config = dict(
    model='image classifier',
    dataset='retinal OCT scans (Kermany 2017)',
    train_examples=49215,
    image_size=40,
    crop_scale_min=1,
    horizontal_flip=True,
    translate=0.12,
    targets=['finding'],
    num_classes=4,
    arch='repvgg',
    norm='batchnorm',
    activation='silu',
    depths=[6, 6, 6],
    kernel_size=3,
    stem='single',
    widths=[48, 96, 192],
    label_smoothing=0.1,
    loss='binary_cross_entropy',
    init='orthogonal',
    optimizer='cautious_adamw',
    lr=0.0032,
    beta1=0.9,
    beta2=0.95,
    eps=1e-08,
    grad_clip=1.0,
    steps=11400,
    batch_size=256,
    epochs=59.3,
    lr_schedule='linear',
    final_lr_fraction=0,
    warmup_steps=340,
    weight_decay=0.04,
)
Rows from block 12, named by matrix and row number. Rows with one number belong to one channel. Each number is 500 + 25 x the weight over its row's rms, rounded and kept within 0 to 999. All counts start at 0. Numbers have three digits each. After the name is the row's rms in percent of the matrix's.
# c3: 3x3 conv, stride 2 (model.blocks.12.c3.weight, 192x96x3x3), inputs 0-7, a 3x3 kernel for each
# c1: pointwise conv, stride 2 (model.blocks.12.c1.weight, 192x96x1x1), inputs 0-95
c3.117 096:512490482505499470482454462500513475458516451475487467514517517503501517509497479495499448515503506555555520540554518509495479484483475509480472472453471503492511516500497506502495512502506487460468460471441508487474
c1.117 100:497487511502475449507441497510492506450503526492479458498458445489473506501460480477506454522495524490534487467483479476498498462452461485488493460514462511473517476502483491441494468501496509520478495511518480523491510495487500478471460534492504506471528465494490474510495505448504543470
c3.118 099:493479502530492506491499508525519512537539483534539510510533496545527515527537511490486477520503477539526482535521519552513493494472450532497489515457470513473475447456486471495475493506496537498500478485455522465461
c1.118 090:487528534512513452479478499483545469511528495477490510491468492497505526510487493498532491548467488485486477477519504517473522470532495523513486506513488528496517469490521508466472486528458549507484483486438445487519509568485506456462498512487499497460570477492506505527510499496474487524
c3.119 097:470477508476491477459442446502515495461519471475522483507502497507499505496468479514519508518485490552552503510520517487458483442441455539504497492494515494486485502480490495514503509510528490503464491492490508483464
c1.119 107:484523490487476532512536516546507503520533495491515482534513506465545507480516520555502502512481514486497531497525552470509526512536538509550497550495491503548521503535484495544505466499502500469503514472492534485570511508526527520535534504486507521520513512507509557476516514484478506534
c3.120 094:533514508512495507503520510544568547559529547549571555523534508488512503464493489508478479507499493473450488497473489474489498508482486494533481492504467461484456495500507502510510511507511491490483478515521473495475
c1.120 089:496554519493490480496508517457497464520496486520493559552495489500501514490522549509495527517464491531489506496552456508514545461511486582473507495508465516500547514505490517510467527503506510508484520507487511495518496515513600502501492490515488511481520506510496512508489515482472471490
c3.121 097:505479476520486528505506528569518503536498440520508504489483466546517499528542499493517536500473462512498451521511491577536500546519502504495485513471495502468484482493489468483459477481477533476506522483484510440447
c1.121 097:499476516471534469463486497471561490538501481483500525502445530513521506493496474525547513521472494469486502453535523508474524471511488528480514480532437500496481507518519517487491472495470543493500439511461482469526488545477502504502495501509461509477517514477498484543518484512467468499
c3.122 101:502531511513517537530564550501512512524523520491537537509543531505521551470534540497489473486540481516522507508503500486513518507529515531519498535531484511487464494499511501468486503482483505469500475492517467503491
c1.122 089:521536526525495534450501506499494476505501498493517490513467474486462527492551539503481539498434538494524502464486481506478507492510470508485501512514493488519497479487484495470519494466435502504522563547542491473511505500474528485491533508489484481485504538500465534501512570486508474493
c3.123 098:420425490459474507501490510480501468524522527534525536451441455457500437462480444571562562510520519537525532523520547503501523482461461510522538515513500504504526508462503515511505528523538458494484503495512470487524
c1.123 104:475515472520501536523538505564500521531527513527491499508527520448532500509475509484478470488516486518515526500509540490524528517553541498546511529498482527499549556533492498534528499481512479503481482469492516514499504464480500515556498496474485526551508492510502535455520499499494499533
c3.124 098:489490523438471493480463507505506530475480521473489492494444439481482461500484475540512500540508527509485490509507523483479499468458483488485539506504526473520504456459473488497465507465471453472476468477473531540497
c1.124 103:459473471512477499480485428487512483498528495452457487518516496500511458473505507516487489479530529465509509536474515471476488518489510469500508454431528506514478505492514498523514443463484510477525484517458517491523497472504467524480512486497489456485478510481490465469509457486456482505
c3.125 097:455476451477481459435452458506509486486530492449503502484514495501521492467505483552592597519548554518548550499508517483501525513523550540524533541527540551529572472480486499488507474491511480482497539519591512486529
c1.125 103:478522506562498549482545485519495507530527481495458519538567523506536525467464516520509478481527508480492500507517492498508538516532529470515541502493494467490494541523480516510461499482551489478465506516498497492515488473517506507526492493463544485528470484537527549473510493523498512519
c3.126 097:488476492496483456509489490494480494489491492475475499511498486507509501497491504436453453454458481492465507499494498460491480445490478462465491455470511492494509467482529440468460472485466486526513467512487466513479
c1.126 100:471494495464477469475497507470473430464470461478496496492517500490495501449511530509442504525467494474437503504463470492508495500467478495475451527502490469502488455511518489510495503497520509490529512472524468505525487491510489497466526469485497477462528527484494516497497530457462446511
c3.127 095:487489502514501499475489497528507482508519470508521497494491510510494476518509458512502474486487505477448489508512519508489495467472455443478514457460486450460502439433483459472428505501474494487495480464454531489463
c1.127 092:486524493480461458466448493493518461478526479444500503499505498542511517491500459493510510504483485480507454493501522474445530508479522494498456556496493492535505474480541517500498478497468522476505516507491470487542512504504515451500528490484540489468479470477521541512459518497490453470
c3.128 098:488459464498487457506481468509483482503501483507506493499494503479505497476477484437441460472457479502486496476492492487500507475482480479488462464474473479466469470503505488496488473454470486500488447496495458473475
c1.128 101:483505484461510463494493501479455460473509463490511483493517494453498506457536497479451509472485491488474469489492454480480489483475476500475459549484492490543496466501508491504468499476487463495516524492483505508514479483455502456496534456505508491450481513484518529460464520469455457496
c3.129 100:477493497469474490472495518479462482472448475494477521517496501522509521520531537520490503526507469505493478519482468510517483519510490470481469497478487473473467459527533508504548507530536467432493445491543495504476
c1.129 096:496435516502516471509497533508503494512523521533484504444497523522465547525464484492488460512500507514494490508507463530525446436508504505486508504515472496488520501512497454475492518529522482534454510465535463516506432517485492489491474483464517548500509498476532518530503486506491497476
c3.130 100:466464489480487493468474503527528510500525489514516511532512480553516499530530489493495477545503470541531470536524508575521485502481463502461481500446480503469467449467475483501469497504506526486475474485444512436410
c1.130 094:481533530503528433494476507500546492511523477505512512522473499504522526513489489504527504551456487481500485489521517497482521461522480513517507503537456530496530489481542509490488501510462522521477464473456484494519512592487509478467488523475512510471567479510508497530504496504481487507
c3.131 100:489490489518510509520522525480477505471479484474459448513488510504504513508483513515516519490497496492471502504494507475470455435402406488471476453472471488482484522521498501493507537550552512514543495502540516509526
c1.131 101:494485487504476484499507509498441454474469466486514504469529496462474440474522487523437508486491464494475483492503481516501503474499489493519424500506482494514498479495444464513494504484531484488513510484534469510524487458503494485463506461519495493484495508482491478448468477488465455470
c3.132 099:460467506431465454427459456492520521483496489489514519484469457503499484508474476576544536543519527479489461515526523524498509481480484513523528505490523477479504486492500485496519507475497466482468503518512530509510
c1.132 105:466473495515506511486519425523512512501510504482434486486506516518512458507464481481511446525491487465527495503510520459488480514514519441529491465470526522489523510510488493479521455485488520466528471468494518500473511510506433501511473520471499492492519474490498492494474433504470495497
c3.133 097:484451469543502502529515519510481463497482493521516502481483446489480488479490512502507501478501503478495516506521534471508531485491500521526541512510489513493530491470501532526529528507527509508549518510490489468504
c1.133 103:502494481504505531529543491543532489548503504532500508507541555460470468491512509519506507486488504525463538536500533478525499544550525496509484496497529484504446523529514518522502502469530511470503494536476487511517480513511467498520520487545513517552523500522531526497508485522512499565
c3.134 099:500496485499496478489465472492498485462515461480483461506504513513506518512513489481491465517497504548539534530543524499476474485474477505493484463452470485476489532523512524499505532520516460453493466487479504511500
c1.134 102:488493504490483451505474520517502536481514514498476485493473471496476493523448486481512445504485542509539493499465475482500516471480489502495489415520483498442499475495465498443501475510506496537449497506511472506471494494483500482501430527504495509475517482495486445513510493475519520476
c3.135 102:467471475491481508488480512529478455517469412520509489530509487564526511541566501480518526555521492558532474530512514569517488525486467499462477504455486500453456474518517485498500489497503546500484491496492533473472
c1.135 097:487460546511520443493507489508538502496521501506463530494471514509502531526478492499522494554475529488495510459547524512476507453513469519518508462531495514490514502489524501505476514503467507532507460505494450487524476589479504496465499502477510529475548501499494458529518481513479503489
c3.136 099:497474497468477465477458496480510494476520477478499518534503489524509477477475476516523511519518540537537517485498506497505509517540532494486502497499530564548570493508509486491487491502509501505512478497474476486508
c1.136 093:460523505503525486495489511477465484470491488446490455491513469516499517446496496495456484487522516474494467480477469458497505504458481497470483507464493508513498398477517475493519495508518497514500513505533495523523478473508503469491501483458559489480491476479546526461493520478479504504
c3.137 095:529540521524492524500513483538548555536523565526536543509499468468461436459459482541486457507483454483475480473434459468462481487471489487476512508474481497504482457467488477490482471461477479468457485486482459476503
c1.137 109:497514440494478490468483479467494484493479477489489521498448472509490458492503505504515494484486486479489512478486524496480511521499501501503504487435447497494467487487480529487494502499456477452460460541466491456505498478500493466492495475484431458485483485504435461482484476484473479508
c3.138 098:484462488474475453490465468497478484503479482499481477510501514496514500508498514467467464480471484481464485526527493498523504475510493486473447479464468477450463473519519500500499473481491506529519470513518457489498
c1.138 110:473494516474501437504478497451473483476501488507487483501474442471481489487514506487472493509477489491491456501483415479486493481454429495446478510479496487508499452461510493521481497497474509509501483488473475502517471513483495513486499486496502493423518472481519502501505504464485481478
c3.139 100:495475487475483457477476468497494494500492493500488484506490494480496495494489504449456466479484490493474510501504497499516510482500491465466449476468475451456467487516515482499493475472472476498499463493505468475476
c1.139 103:488497498488517463486496508475473441485506451489518505505515488462493483459529487491454529482469484492454471507486468496467492456472477485471492543479487485553506473506502495527471507499502481494507510464480506490540466489492515499491546452514509477455486515494515522451505494483441455478
c3.140 103:485479480490511503537515529491501510517501519510524511474439455497469491497491520521513510504513526477497494499512531492497552473486515474492506495502517518525521460462493469479464484458485493504512502497523541539549
c1.140 098:511503473515510489467510488491499455472490464499468471509479491532474496444494537491481462461498523520451481480462496481449521504480474479487491489435497469496489474477525492501504483480481495492522469513466519462495495454503460501463474470491472472500465501488441474495481503502461471483
c3.141 097:509506488495513473484475445512505457470517437502491414495453462502441450507476462451428454494494499536519510465475490465468462474459449432448501461460483515497529528508492511500486499506503484461485450460480483484476
c1.141 120:500499457505474461507464497517498507478508513502454475483489475494490508523403459469504419483514491497508480484473485490511499494466508480510519471488480515451519502498477502459496484506496500476449497468519503495470506492491481501495442497479519496500493433511492488501469499476510518459
c3.142 103:511517510499497525509517505483518533514528568485535553490520521505507502502498471508492482469496482483489475461477517489478505479480491503516502518514484479517482499489491499490449509483465493467494491497485491498453
c1.142 110:509518504494473495490488478491512515422515519494463428478465457516495503495497477467494488537501477491538478466466523453509499530453456478476507485492482498482514476479525498484486488474478493486492505498486525516470522507491479461466478531435475508470495489502471513502482498465519508450
c3.143 098:495478515521508512525521541500484480494486474514503485517498500501490489493464486470453451500493489473459459450449463457469489486478492461495514483475514483478505478486542471487475482491495454481480489481495493498508
c1.143 097:491481490503465483484472476477508447468451468468483472494498502464505472473496510497483493491482517488465502491485467478454502447451474495486479498469531509514449499469499507493532499506506508462530494494525476472518488501538491503486502452501478479476470501481515485478461487438434468511
c3.144 094:522527525530507529517525516498545539519516559522558564530518511511490472476458468535498452521533461517492457488465473486461490455457479497495502513507486514523510450460472445457447427430460523512475489501503470465505
c1.144 091:540529509525453501463501485483533509509520509467492520499481469500504480533488531507547504528508466496542503479525529498480505503494524507524519487484466541489550478482485564504472510517473528449466509506507496493494551539496474437478483531485498497501516483530444498515473479480522492506
c3.145 105:473467491496460500490480510503493522504509501507492505517497450546501484519496478519537536562473504530523500582531496573508455527447437515479491499474496481450479473546519493503510485509506522452456508473472538486435
c1.145 104:463495498470496459496471520528513498484510513491501496458486519538474540509473474472497483517464471510495469473520494522491478458513506507484445502524408485472504502517514459471446483526507496530483485463486470489461463514463472477482468505511511514480512493476486495545485508510481493475
c3.146 098:510498474496500458497486450517522506527514497512509492516508514479504491480488496479459471473473500473436500525514507499500507489495492506503472486479468455452449481494512493496502495481496506512509481508502470488505
c1.146 097:499537510465489465496503517458508452522522455512527509527516516466504494474535532538481581498447492493457505494504451502490505470503454502470496516502488527547504481514509517498485492494490504510497527488503495506534492514505541495483528475507499496451513543500514512502510521493437451491
c3.147 117:532537533548491535505512486508523519512504520497500502513530492496496477470466496535471477517476469487480483481437448479471470505481492472474490491485463486496489493488501503500508493477495491473457501477468490449459
c1.147 088:487512491467470504492503514467470485504505437510526497510477475517485502469545494499500530466467455498465504474510487508437498492519489516508510523485500466536485502511477525521474540507479449516516492512451488459497506476474513453487529488481517477464491516498456526474472525467443467508
c3.148 092:521509493501493476503509479532540523532524545540551540506536500478520491471471474511468467522495465479449475485480496481492506494476473516513476500494459483482475479494498491505498486466470481511478465504501477494480
c1.148 092:500544516480473472482489502445484453490520450497510535538512468469515499478534514522500539492452497506467480499512490519466525481478473531449499518480483512523538483482499510500474514501486514511502526509464523491537504510476545458488509469513497487457508504500514503491473508464444443477
c3.149 102:475521535453492527448532529462509537494510528478507527469502504473492506454483525498533531479517506479492523471453489451470506485492538515493490538540486511508461509513506504497513504499504520497510500509542472521533
c1.149 101:503521491506478522492512505469481497492489470512498488523445464503483521443513554504470522457469506504481490450482499492464520509465484495501529509477460451508462492490464495475513500489472478484508522513511506459487494463525511516472509476457481476501472518485501514438532545488478446479
c3.150 100:437476498456521524493497544493492503500503495487488514479477457467501445473468465483489500491480509511486509501507547468491517457458498453485523474502523482504538487466482492505453527497503473510519457486472458531484
c1.150 105:502495468472488494488483496483499422450493495483485478505487473472474494471510545495445488459473504500458513499458475464467495522472460489480464513460514465505493441477511488510505499466472487502513487506463497478505497454494485512489513454473505470485461530503495517460513510476499467500
c3.151 102:532531509539499555520543551535538545520510519513529523526521489560515510526532509526513495532505442537495461516488493549516500533516510491518513518492494507515486472473489485467487461454485535488508540496507490436455
c1.151 100:517508538503516488481502513450556487539490477491506503511461498520509507486495505521531502549484486478504487429559503496458509467538486525493525482522449496487488514513494526502475496495469538523492474524503474467494528573499505479517482503495481490490540504506452482542511517528484485519