A small image classifier, trained from scratch.
Training: 11400 steps, batches of 256, held-out accuracy 94%.
Rows from block 6 of a small image classifier, named by matrix and row number. Rows with one number belong to one channel. Each number is 128 + 24 x the weight over its row's rms, rounded and kept within 0 to 255. All counts start at 0. Numbers have three digits each.
After each channel's rows are labels from the 100 images, of 14848, where the channel reaches its highest value: "place" is the part of the image that holds the peak. Only what is clearly more common there than usual is listed. The data: retinal OCT scans (Kermany 2017).
# c3: 3x3 conv, stride 2 (model.blocks.6.c3.weight, 96x48x3x3, each kernel summed), inputs 0-47
# c1: pointwise conv, stride 2 (model.blocks.6.c1.weight, 96x48x1x1), inputs 0-47

c3.93:089113138095125166123111097089133121120108110147125166136105124151095085166111113090162147113137104110120120116132104132155089135086088122096118
c1.93:086139131094126138122075106117137125118131121104129147128110096129105051157125112118145141115144110100117105120140112128151077139086085130096124
place: middle left

c3.12:108139062108134186120155122177099106127130147126117131157175146099130131099123155158145163102126135142124162147124138132092103138146118151136127
c1.12:120136087112086179120113111141090138105124136124119142167164163078135106118136148153138119120113136120116173094135138121096064113141130127127117
place: centre

c3.82:103111185147134084160160167148137142150133127136129102145159135151139147128184137151166103164124145158091163105135139141119149110112142128131140
c1.82:103117160141167105148156185169134124166132116142142122122137134141138167123170126166137107153106126165068155131141127135131146109123166139150118
place: bottom left; top left

c3.91:120121110149150151153085129177109142110161097137116109117150087101108061119116159105106144133138118109136101120151131125144156107129121123183145
c1.91:091098089136150141115094121180128114117156082147120123134177097137107056117115148126120123113102122118125127121099124142121129121119107084158130
place: top centre; centre

c3.17:161141109098126152123129090171128134138132166143111132150154128115132129080103156109110206116115109114118133155120133154097097114121139159097102
c1.17:154123092103101157097118059146124121122118144145112139140136117104115086086079127102136175104123104103119111144116115151106115122100117141096116
place: middle right; centre

c3.19:112118091093143113115146137144141077134123103128145121147128141146082111119138137147146143071119144120147127083087095124131132118104094101139068
c1.19:116113124078141123125166137157152085106121115117126118143132114190085113119132145147150143077127118130135131093102101104115137123119103123137064
place: top left; bottom left

c3.76:061137160117101107137152106142124096188107110134143150122116150169122157109122128141133110174151142114115129090148106134116135144137134145144178
c1.76:068136132114107084122127063154111129166107108112120142114143125131123144114086122116135127197152121120115132098159118128122151120148108146142159
place: middle right

c3.95:148117109130123134084128099131169143112110123106112085087134100084162131109111086127144110135119139127130123123104134062115142093095126155162145
c1.95:127119093141121131103108100116155136125094098116112097067131090109127111112100093133130129102132120134132137122104134062103132101102093171155136
place: top centre; centre

c3.53:135139073166109077092096135105123092130148154130130079108118163080131113113121113125124121142118130107129119085147160140126134082124140112132154
c1.53:140138121153171085154132141098129113128122140113129113082140156211130171140117120142092109129132141167143119140135133123143142098169134157143121
place: top left

c3.51:128105144148124127132147139148155087108116122115135056102149114135130122120185130099147114125101122106086131075142158099170125114106138127102130
c1.51:131116162127104133159148135157148111106114126125156097101167128146113138141192142116151126145108114135072165093154154113151129096131132149087148
place: top left

c3.83:120117110123103100089102110121107156121101115104125108119139141117068106170131096118161172115101121112122140140085121121100099121141085137132081
c1.83:150129100130148090126143109111113128109117128092114135124130136192084137148119144130125173097096104144107161144076126102129109096141110153144088
place: top left

c3.92:131156170141144125173160148136166167134118172146149108146161161130154154158170122175172125144110144121136153134124136129115118112140142165138138
c1.92:131147133142156108160169160148145172151140166138139117156157150115151155149183136184158144144081145128128139154128115137126133125153154139147117
place: bottom left

c3.90:151104132104118178141118104143126146123084125142118162123108144113134119109112120113110155118128115095119105183122103118147146193100071117151107
c1.90:139101123116137166128092095114132141136102112146144155146145152103112089115120092134120153116130117092117092162093082144154142183104087136138120
place: middle right

c3.30:149136140170094155136140144158140155109099123122127115087099125128179137136152112088118142171134136092126094150162178108144125132141150163140147
c1.30:138114148162112134135136140153125162117104113126111123084079103147163145131143120096148149188131121113096099129129159102129111127163158174147157
place: centre; top centre

c3.79:119139148121117107143138109120151171133083119157126173144123155131166131123123078143136155154145157125132084123122115144139144199142086102137123
c1.79:140127163094143111155149124148168156157118126164125162154113151147162167105093089111120146162149162145148115148109116142120136175157108133127149
place: bottom left

c3.68:118178105093113090124133111141096148150129135143137084147114128123089120112111143098135155124137134124143121102080100152083086142160130123078126
c1.68:118181097114116081120147100130080110145139156137113112155117144126077119105127115099147152116138128121153132069113098121092099156123134130105142
place: centre; middle right

c3.84:149151113109129133121162133163116146114093125076092084122181116139124134128122136166156153127115132159122151134107172096117106110123080124094135
c1.84:147148133124172122161189125156124151109109117111089096147168094158140154134125158154128153134105113147101156148121170121125131099154120128094145
place: top left

c3.5:115117093146130166131127124147104094114096125093118101127185109095137129076159127163163153112117138104121151146120140120125122131147061119127112
c1.5:115115084146114159118114129155099103118114118095092107141166124118163109111158125154155153121123128112118166108128127098153135145135046103139118
place: bottom centre

c3.18:154144097125142135148116125166128127115132188148115122137149164110125120120121163131107167101120111103136174140120167103105102083129154182103121
c1.18:131127115119130140126135129149116115094120157132104130112117152111096112104068134148089159107111117099148144133102166084097093087106135161085107
place: centre

c3.31:129068093136142094110129148147162105116122109135142081128134135109152117125157141107159125111105155098088113079099142112162146137087123106134111
c1.31:087064075121134103097115123142145095114141113130124086124126135103163103110148161116155099128117134117102104084114148121152121130093127092129131
place: centre; middle right

c3.54:118149112142103159144134095128095137144085119108109105116123109127158126121110088090127139155139107106138073107150135150152091137110080081141155
c1.54:122145121138092157123127089121085122131089127138104111131120097103157129105112102121138142131120075060145089115142131144163115131088108101152132
place: centre

c3.40:113156100113106157109114085104094127155101129109125145129131131105121109125090091089122125140174133110148106108147130145161101173119090086107156
c1.40:109156121134120136109118069091096109132097133087118139111132125095139106101093096100125136120165134093130100085150132118146116159123077114105138
place: middle right

c3.62:127115121146151132097138111125138121097126132157136185142124172144145133129135125152121133086166141122150078133108131104149146161084097086139079
c1.62:134112093164138132112123099138127137075143125121127164160121176146145130136119116158132123063161116126152114142121123122137126149089092096138076
place: middle right

c3.50:135146101106177102138116117129169154085169143161167141151092105109101113163113169145138112109131086118155134120139109142153121096132139152118132
c1.50:129133075085159125139101108137141139124147149141172151153137102092088098163103148144150122107125097103156124103125097133163123098132111118088115
place: centre

c3.11:096138152116114162124144067097119113130106116121128134128093130118135113153106077092132113123159104102156104120163118143166100141118087094107153
c1.11:082135122110100150110116082076118116139128105112118139109101126093146072149095078117134111108134111086132142098142119132144104131134089112110136
place: middle left; centre

c3.13:126129137148118098184124178182130125114127141140109125151135148125135104110183180072135091148132123132143142104117130118123177118136139134136126
c1.13:115131153163116129166137172169125132129145122156130148139142152140125109126157183078150083179133138132134131145149128135147190133146143136129130
place: centre

c3.43:120139181122122122147133126100116192125143139110137119094146097124132140185154109123167132180141097127095136150108134113144143124148149160092142
c1.43:119076143137104146130113105109119149138113103126118163097153109116133108168143081149148120161081096142073108137089122133124112105148138135093119
place: centre

c3.7:142153093140113138111106112142096134157142139123125097135109125112140081111091132062082133148143134090146118098148140147158069144128130126115144
c1.7:137144106142108122108115112151093110145134132123126103137096138119140089115111118075057129147142164077131117075146133164149100148117127122128136
place: centre

c3.42:145131076149116139086156125135098089172138140111129095129130153146133104098102143133086154120126107136120111100153134129154071117108106106087137
c1.42:158159133138144121117162151122132106181138143119116060127102147153134140127100145092082144132136123127124111088147147128168108148083110135105144
place: middle left; centre

c3.26:156115085088121145178071153134151107120119139138096162113121156110137095114121155113128170099121124117135099146103125116147098111128118159098097
c1.26:183110120091158150169137158172121113130122126135130142112108147191106162098133161112109139134107138156105118158118121128152117134139120156141083
place: top left

c3.94:133101138126141117118133151158198175094103136156115122116116156116151122143161128137157164132119148133113111153147174115183164151106122121136128
c1.94:130087128106130093084092126141151150131125133144111150136135140083153120150172106149153154135081143135079129126117154144187154123117122118111112
place: middle right

c3.27:116129085135146071153100131139134119117143121190135129162061146142100104140101174091116139132114127087124126108110119144122115131128102130131121
c1.27:134130123105151093156101121128142132141136129171130116149071127152112089139098183067128153145125100080108117132127125149148115156131104151117126
place: centre

c3.67:118080140136103085143137156134132097136146125156138090136114136130123111125148137090127100160074155088057139097122132124111156120148143119124134
c1.67:101075146126105090155144148124138126116145127156132117131111136141120101108134141113128099161071146106044146097117120114128156107149121118121138
place: centre

c3.85:126127161139146076101153100098122119137109106115174119096124098151149160098140118166153091130094119137121092087106108135110152112100133128094116
c1.85:110082146121167090089123090107134130131112090116166121129123088128132143103121114169142085123071107145113108098116104104123147103106116136114127
place: bottom centre; bottom right

c3.3:108093114155131146157110137123129114124107102126134104088146124156170135078143119145129112135094151107119084158128111145129134164173106126193125
c1.3:069090118155121143141095139135117118125114077131133118080143136156142148098134129146122116144116153114116093148119074128133128157150100126187135
place: bottom left

c3.61:113137142107125119136107119141136163155129129155160137160132158133125128132130104193175141144104156134146128146127105181062086139148126142140137
c1.61:130118126113154112145132146153142150141146126136137141152135137143104155130147104152172135133102145153157110175153106195068103137146150164155114
place: bottom left

c3.47:141166114107123109122098087113097171125112155121128089131100134091103116159088113123137143068145112106160155126097129139118092127136143151096124
c1.47:121149107089126101119083089117114159106106151110129094131107134097106088143090103137152142061141131107151138105097116111113113137139138133095107
place: middle right

c3.14:118136149101174146132184157145136122146102129103082143123166116162136180145127123189113151116149138152115128138124145137133162151137126091141130
c1.14:134129128104168139157192146148146144153125144103073174134146108156132170141133135174102154133157121162120155127121141142141167133139127133118134
place: bottom left; top left

c3.0:142170118145152120175126094111133179099148180145162141140115125126109146181126131126125118110128092108153150138131147140136091087132133165105124
c1.0:129159109162146111160122085119132164112151169139186117155124118105121133171130125129137112112130100099157149085143133153142119095099101143101102
place: centre

c3.55:109114107137137126077129112131131156117077116116111106136124150080174150105144087161158133092126154126127109130108134104106135121098081141167111
c1.55:109099121147131128089098108118128143104079102099108118124121155102154138128157081161171109098120151097149118130112150095109132114100078130150123
place: middle left

c3.46:125127115087143148127136130151126102154159155133108088133151184122135114098102149144088132151126109123107143106097142084114151114162165169104159
c1.46:152130167114169106153141133108130132166149145141147091150150176169114139139129143145114114159140133155116155108119150111085155110168160170128146
place: top left

c3.28:106133120115161097140131143177138135149164145176150111167107169146127145142114178147099118126118138123149158132126133158097118107167172157135125
c1.28:120134161132157107155164158164126097149131153130114142154129148170110173131124201138096128126123131140151151134124128155112138104168158150151142
place: top left

c3.9:110162152135119142185106108078132158135113119124144128133151105107105153185146088102163114153139126116111130114131104156153120161106093102122142
c1.9:094142114125083157150079092103147154118125118114144108138158113096114135150130094148160115110124108116109123105099114138152111142080093088095108
place: centre

c3.16:154153085138128099165106127152150118134175153165124117150110134124099099130115172110114157115124131061144153121129144143145113102148155165107125
c1.16:135133093147110127129069117144144124116164148138120120142134110093127056127127151140147123131125120051122137090119125119147115115141124136079145
place: centre

c3.89:135149179137105130179110121103118169113134123120126151092146066109155132140163129117145112170165090124118111127134148114131178129127146154122132
c1.89:131120170117101151142117103140123170111144088112132168087143088097158091128152118135142108166137060139124107110125138128135142100130146154112126
place: centre

c3.25:121077148142114086130133152144131084142143125138137073143112127140116129109160142076132083138081144113077147088128135131116151111117140114132126
c1.25:113070155155095108138121160161135112131141128142131105131114128132111125118155126095126097138063152107081145072142127122099144088125130120148127
place: centre

c3.71:110128130098121140122163119097152122107095123103116158107077149127126120129125071142139127078140135116133108143115087099144131152145097091079098
c1.71:118132110091155143127168111094138108113120130112102145101082162132116137135118093143123131080139134122132109130130076088139144140155131125064090
place: top left

c3.63:141162102076120130129159092118110158144099145115131092138128113139114112123079106106104169137141087139131103111120102142127116144083090096098143
c1.63:120144133107063132122118090144096142113098119125123103148145105117110083130097129108124133129117088098121107097117102135132136109100074093079123
place: centre

c3.87:135144152140135164163138152126136156094108134133138155109143120135160175172167133114153116140150129132132120137187188147155128123103112094116152
c1.87:138126159132146127168144155135126174101103148125135134096100102136165174146156167086149133149130128152122121112168170113140158095129143101113152
place: middle left

c3.20:129123157126085132152110129121127139119101129154125175130134150113143119109123099140124126134143185097146072126092096136144148203146106139139127
c1.20:096116139148092146147088129130128143111128111151113150137184152080142115125103083141134125128121172104134102136086078140131151171133124147122148
place: middle right

c3.24:115124127067141169125154144175144140129118124155122146173120132154143118115098142139144168144110111146093140103160101152088131098132110082109131
c1.24:100085125087129144122139150157162132104117082151104156165120121130116126106108137147151135122069127144070136131147087142099140113139112099143119
place: centre

c3.86:151202115114139137170118092116117165145128155130131125143142108111105130123093135085102154121163108116144134123128125162157107167135124128075116
c1.86:128181116136118116149113059145129163141139135131121147127147114087130104124120126095099133123152105083118128081133141164159125156099115119082121
place: middle right

c3.39:099160123102104122128099111121151143151114104167155125186106135112092123147125115144179142125124145103142130110145083194107100143118115132135125
c1.39:088147105091108133112088102153122156144123101141145126157146127106073136132112109149180138116118123116131110144126098172085086135117098103137127
place: centre

c3.69:128126149140121049127136122139096149127128114126101066130128141149142125108160159125127100148126123160107172097112124099093128120125121123101080
c1.69:136108142133130079142166127155065152123122103094108091136120121166139137094135152140117100145094098143108139107139129101097134120121094119109081
place: top left; bottom left

c3.8:094130122132128094142111124104133132123167108163170137154082107127088103163152142111161136152121107104098109126135072165126112132154096111132149
c1.8:084113114123126110137077124126112151133153101153141135134107119108110054154169118121167147144114106120109107131139077136122111120156100108114159
place: centre

c3.78:107142136125106121162132106161110131142119117126115128115091116141152116109101148059100109184132099092123123108153145111086136091111134158133166
c1.78:120126151107085110156123083134098132148115063125126124108110094142112107125103122100138140158099089114115121107147120113082135076111115139147154
place: centre

c3.49:118161137118127156169143136129125108176091127112129135134127116133110171150122081111154156153136129117114108103160127169151099129128082091105173
c1.49:117163147114145136165136119149125104168133132120135109135107106162115188146126100094163148182144125126114132088163128153147121134130118120106183
place: middle left

c3.57:156135123138134140068173091137142079101152144121122114106140131132131099077120146149052135121136128136127137139135129079131094131122129131135118
c1.57:125143113143135123071140075127150122094138129119112130071140111107139058112117136151101132138126124087130114121126104095133120129072105116141126
place: middle left; middle right

c3.32:075140126098091142125125102148091077121161142115150159148178096110112095080149154138134115133119099131126149124145117143131137111151115107093125
c1.32:062108126130088147118098094139084092101139114104120155109149091080108083107139149149134095138111123140128138128161113120109133110140118113109129
place: bottom centre; centre

c3.72:133081096134148079129123148140184112111143117157128117139085124158097120134111129114141114109100130112121126088088123130169149117091087116148098
c1.72:081060113098140110119128129124153134111120103130134136131111104136147104138107112118156109099103122064126130090098117119144135126089094085140106
place: centre

c3.70:119131115149134082117118156155143100141188131169149107136078155139110103114118174111094123143112154091146140120153134127127154095152154145129147
c1.70:135137158163139073139114168143177124148178130171162127123101142134118116116130190108116113155114151127136137143156135140117160115123161143145135
place: centre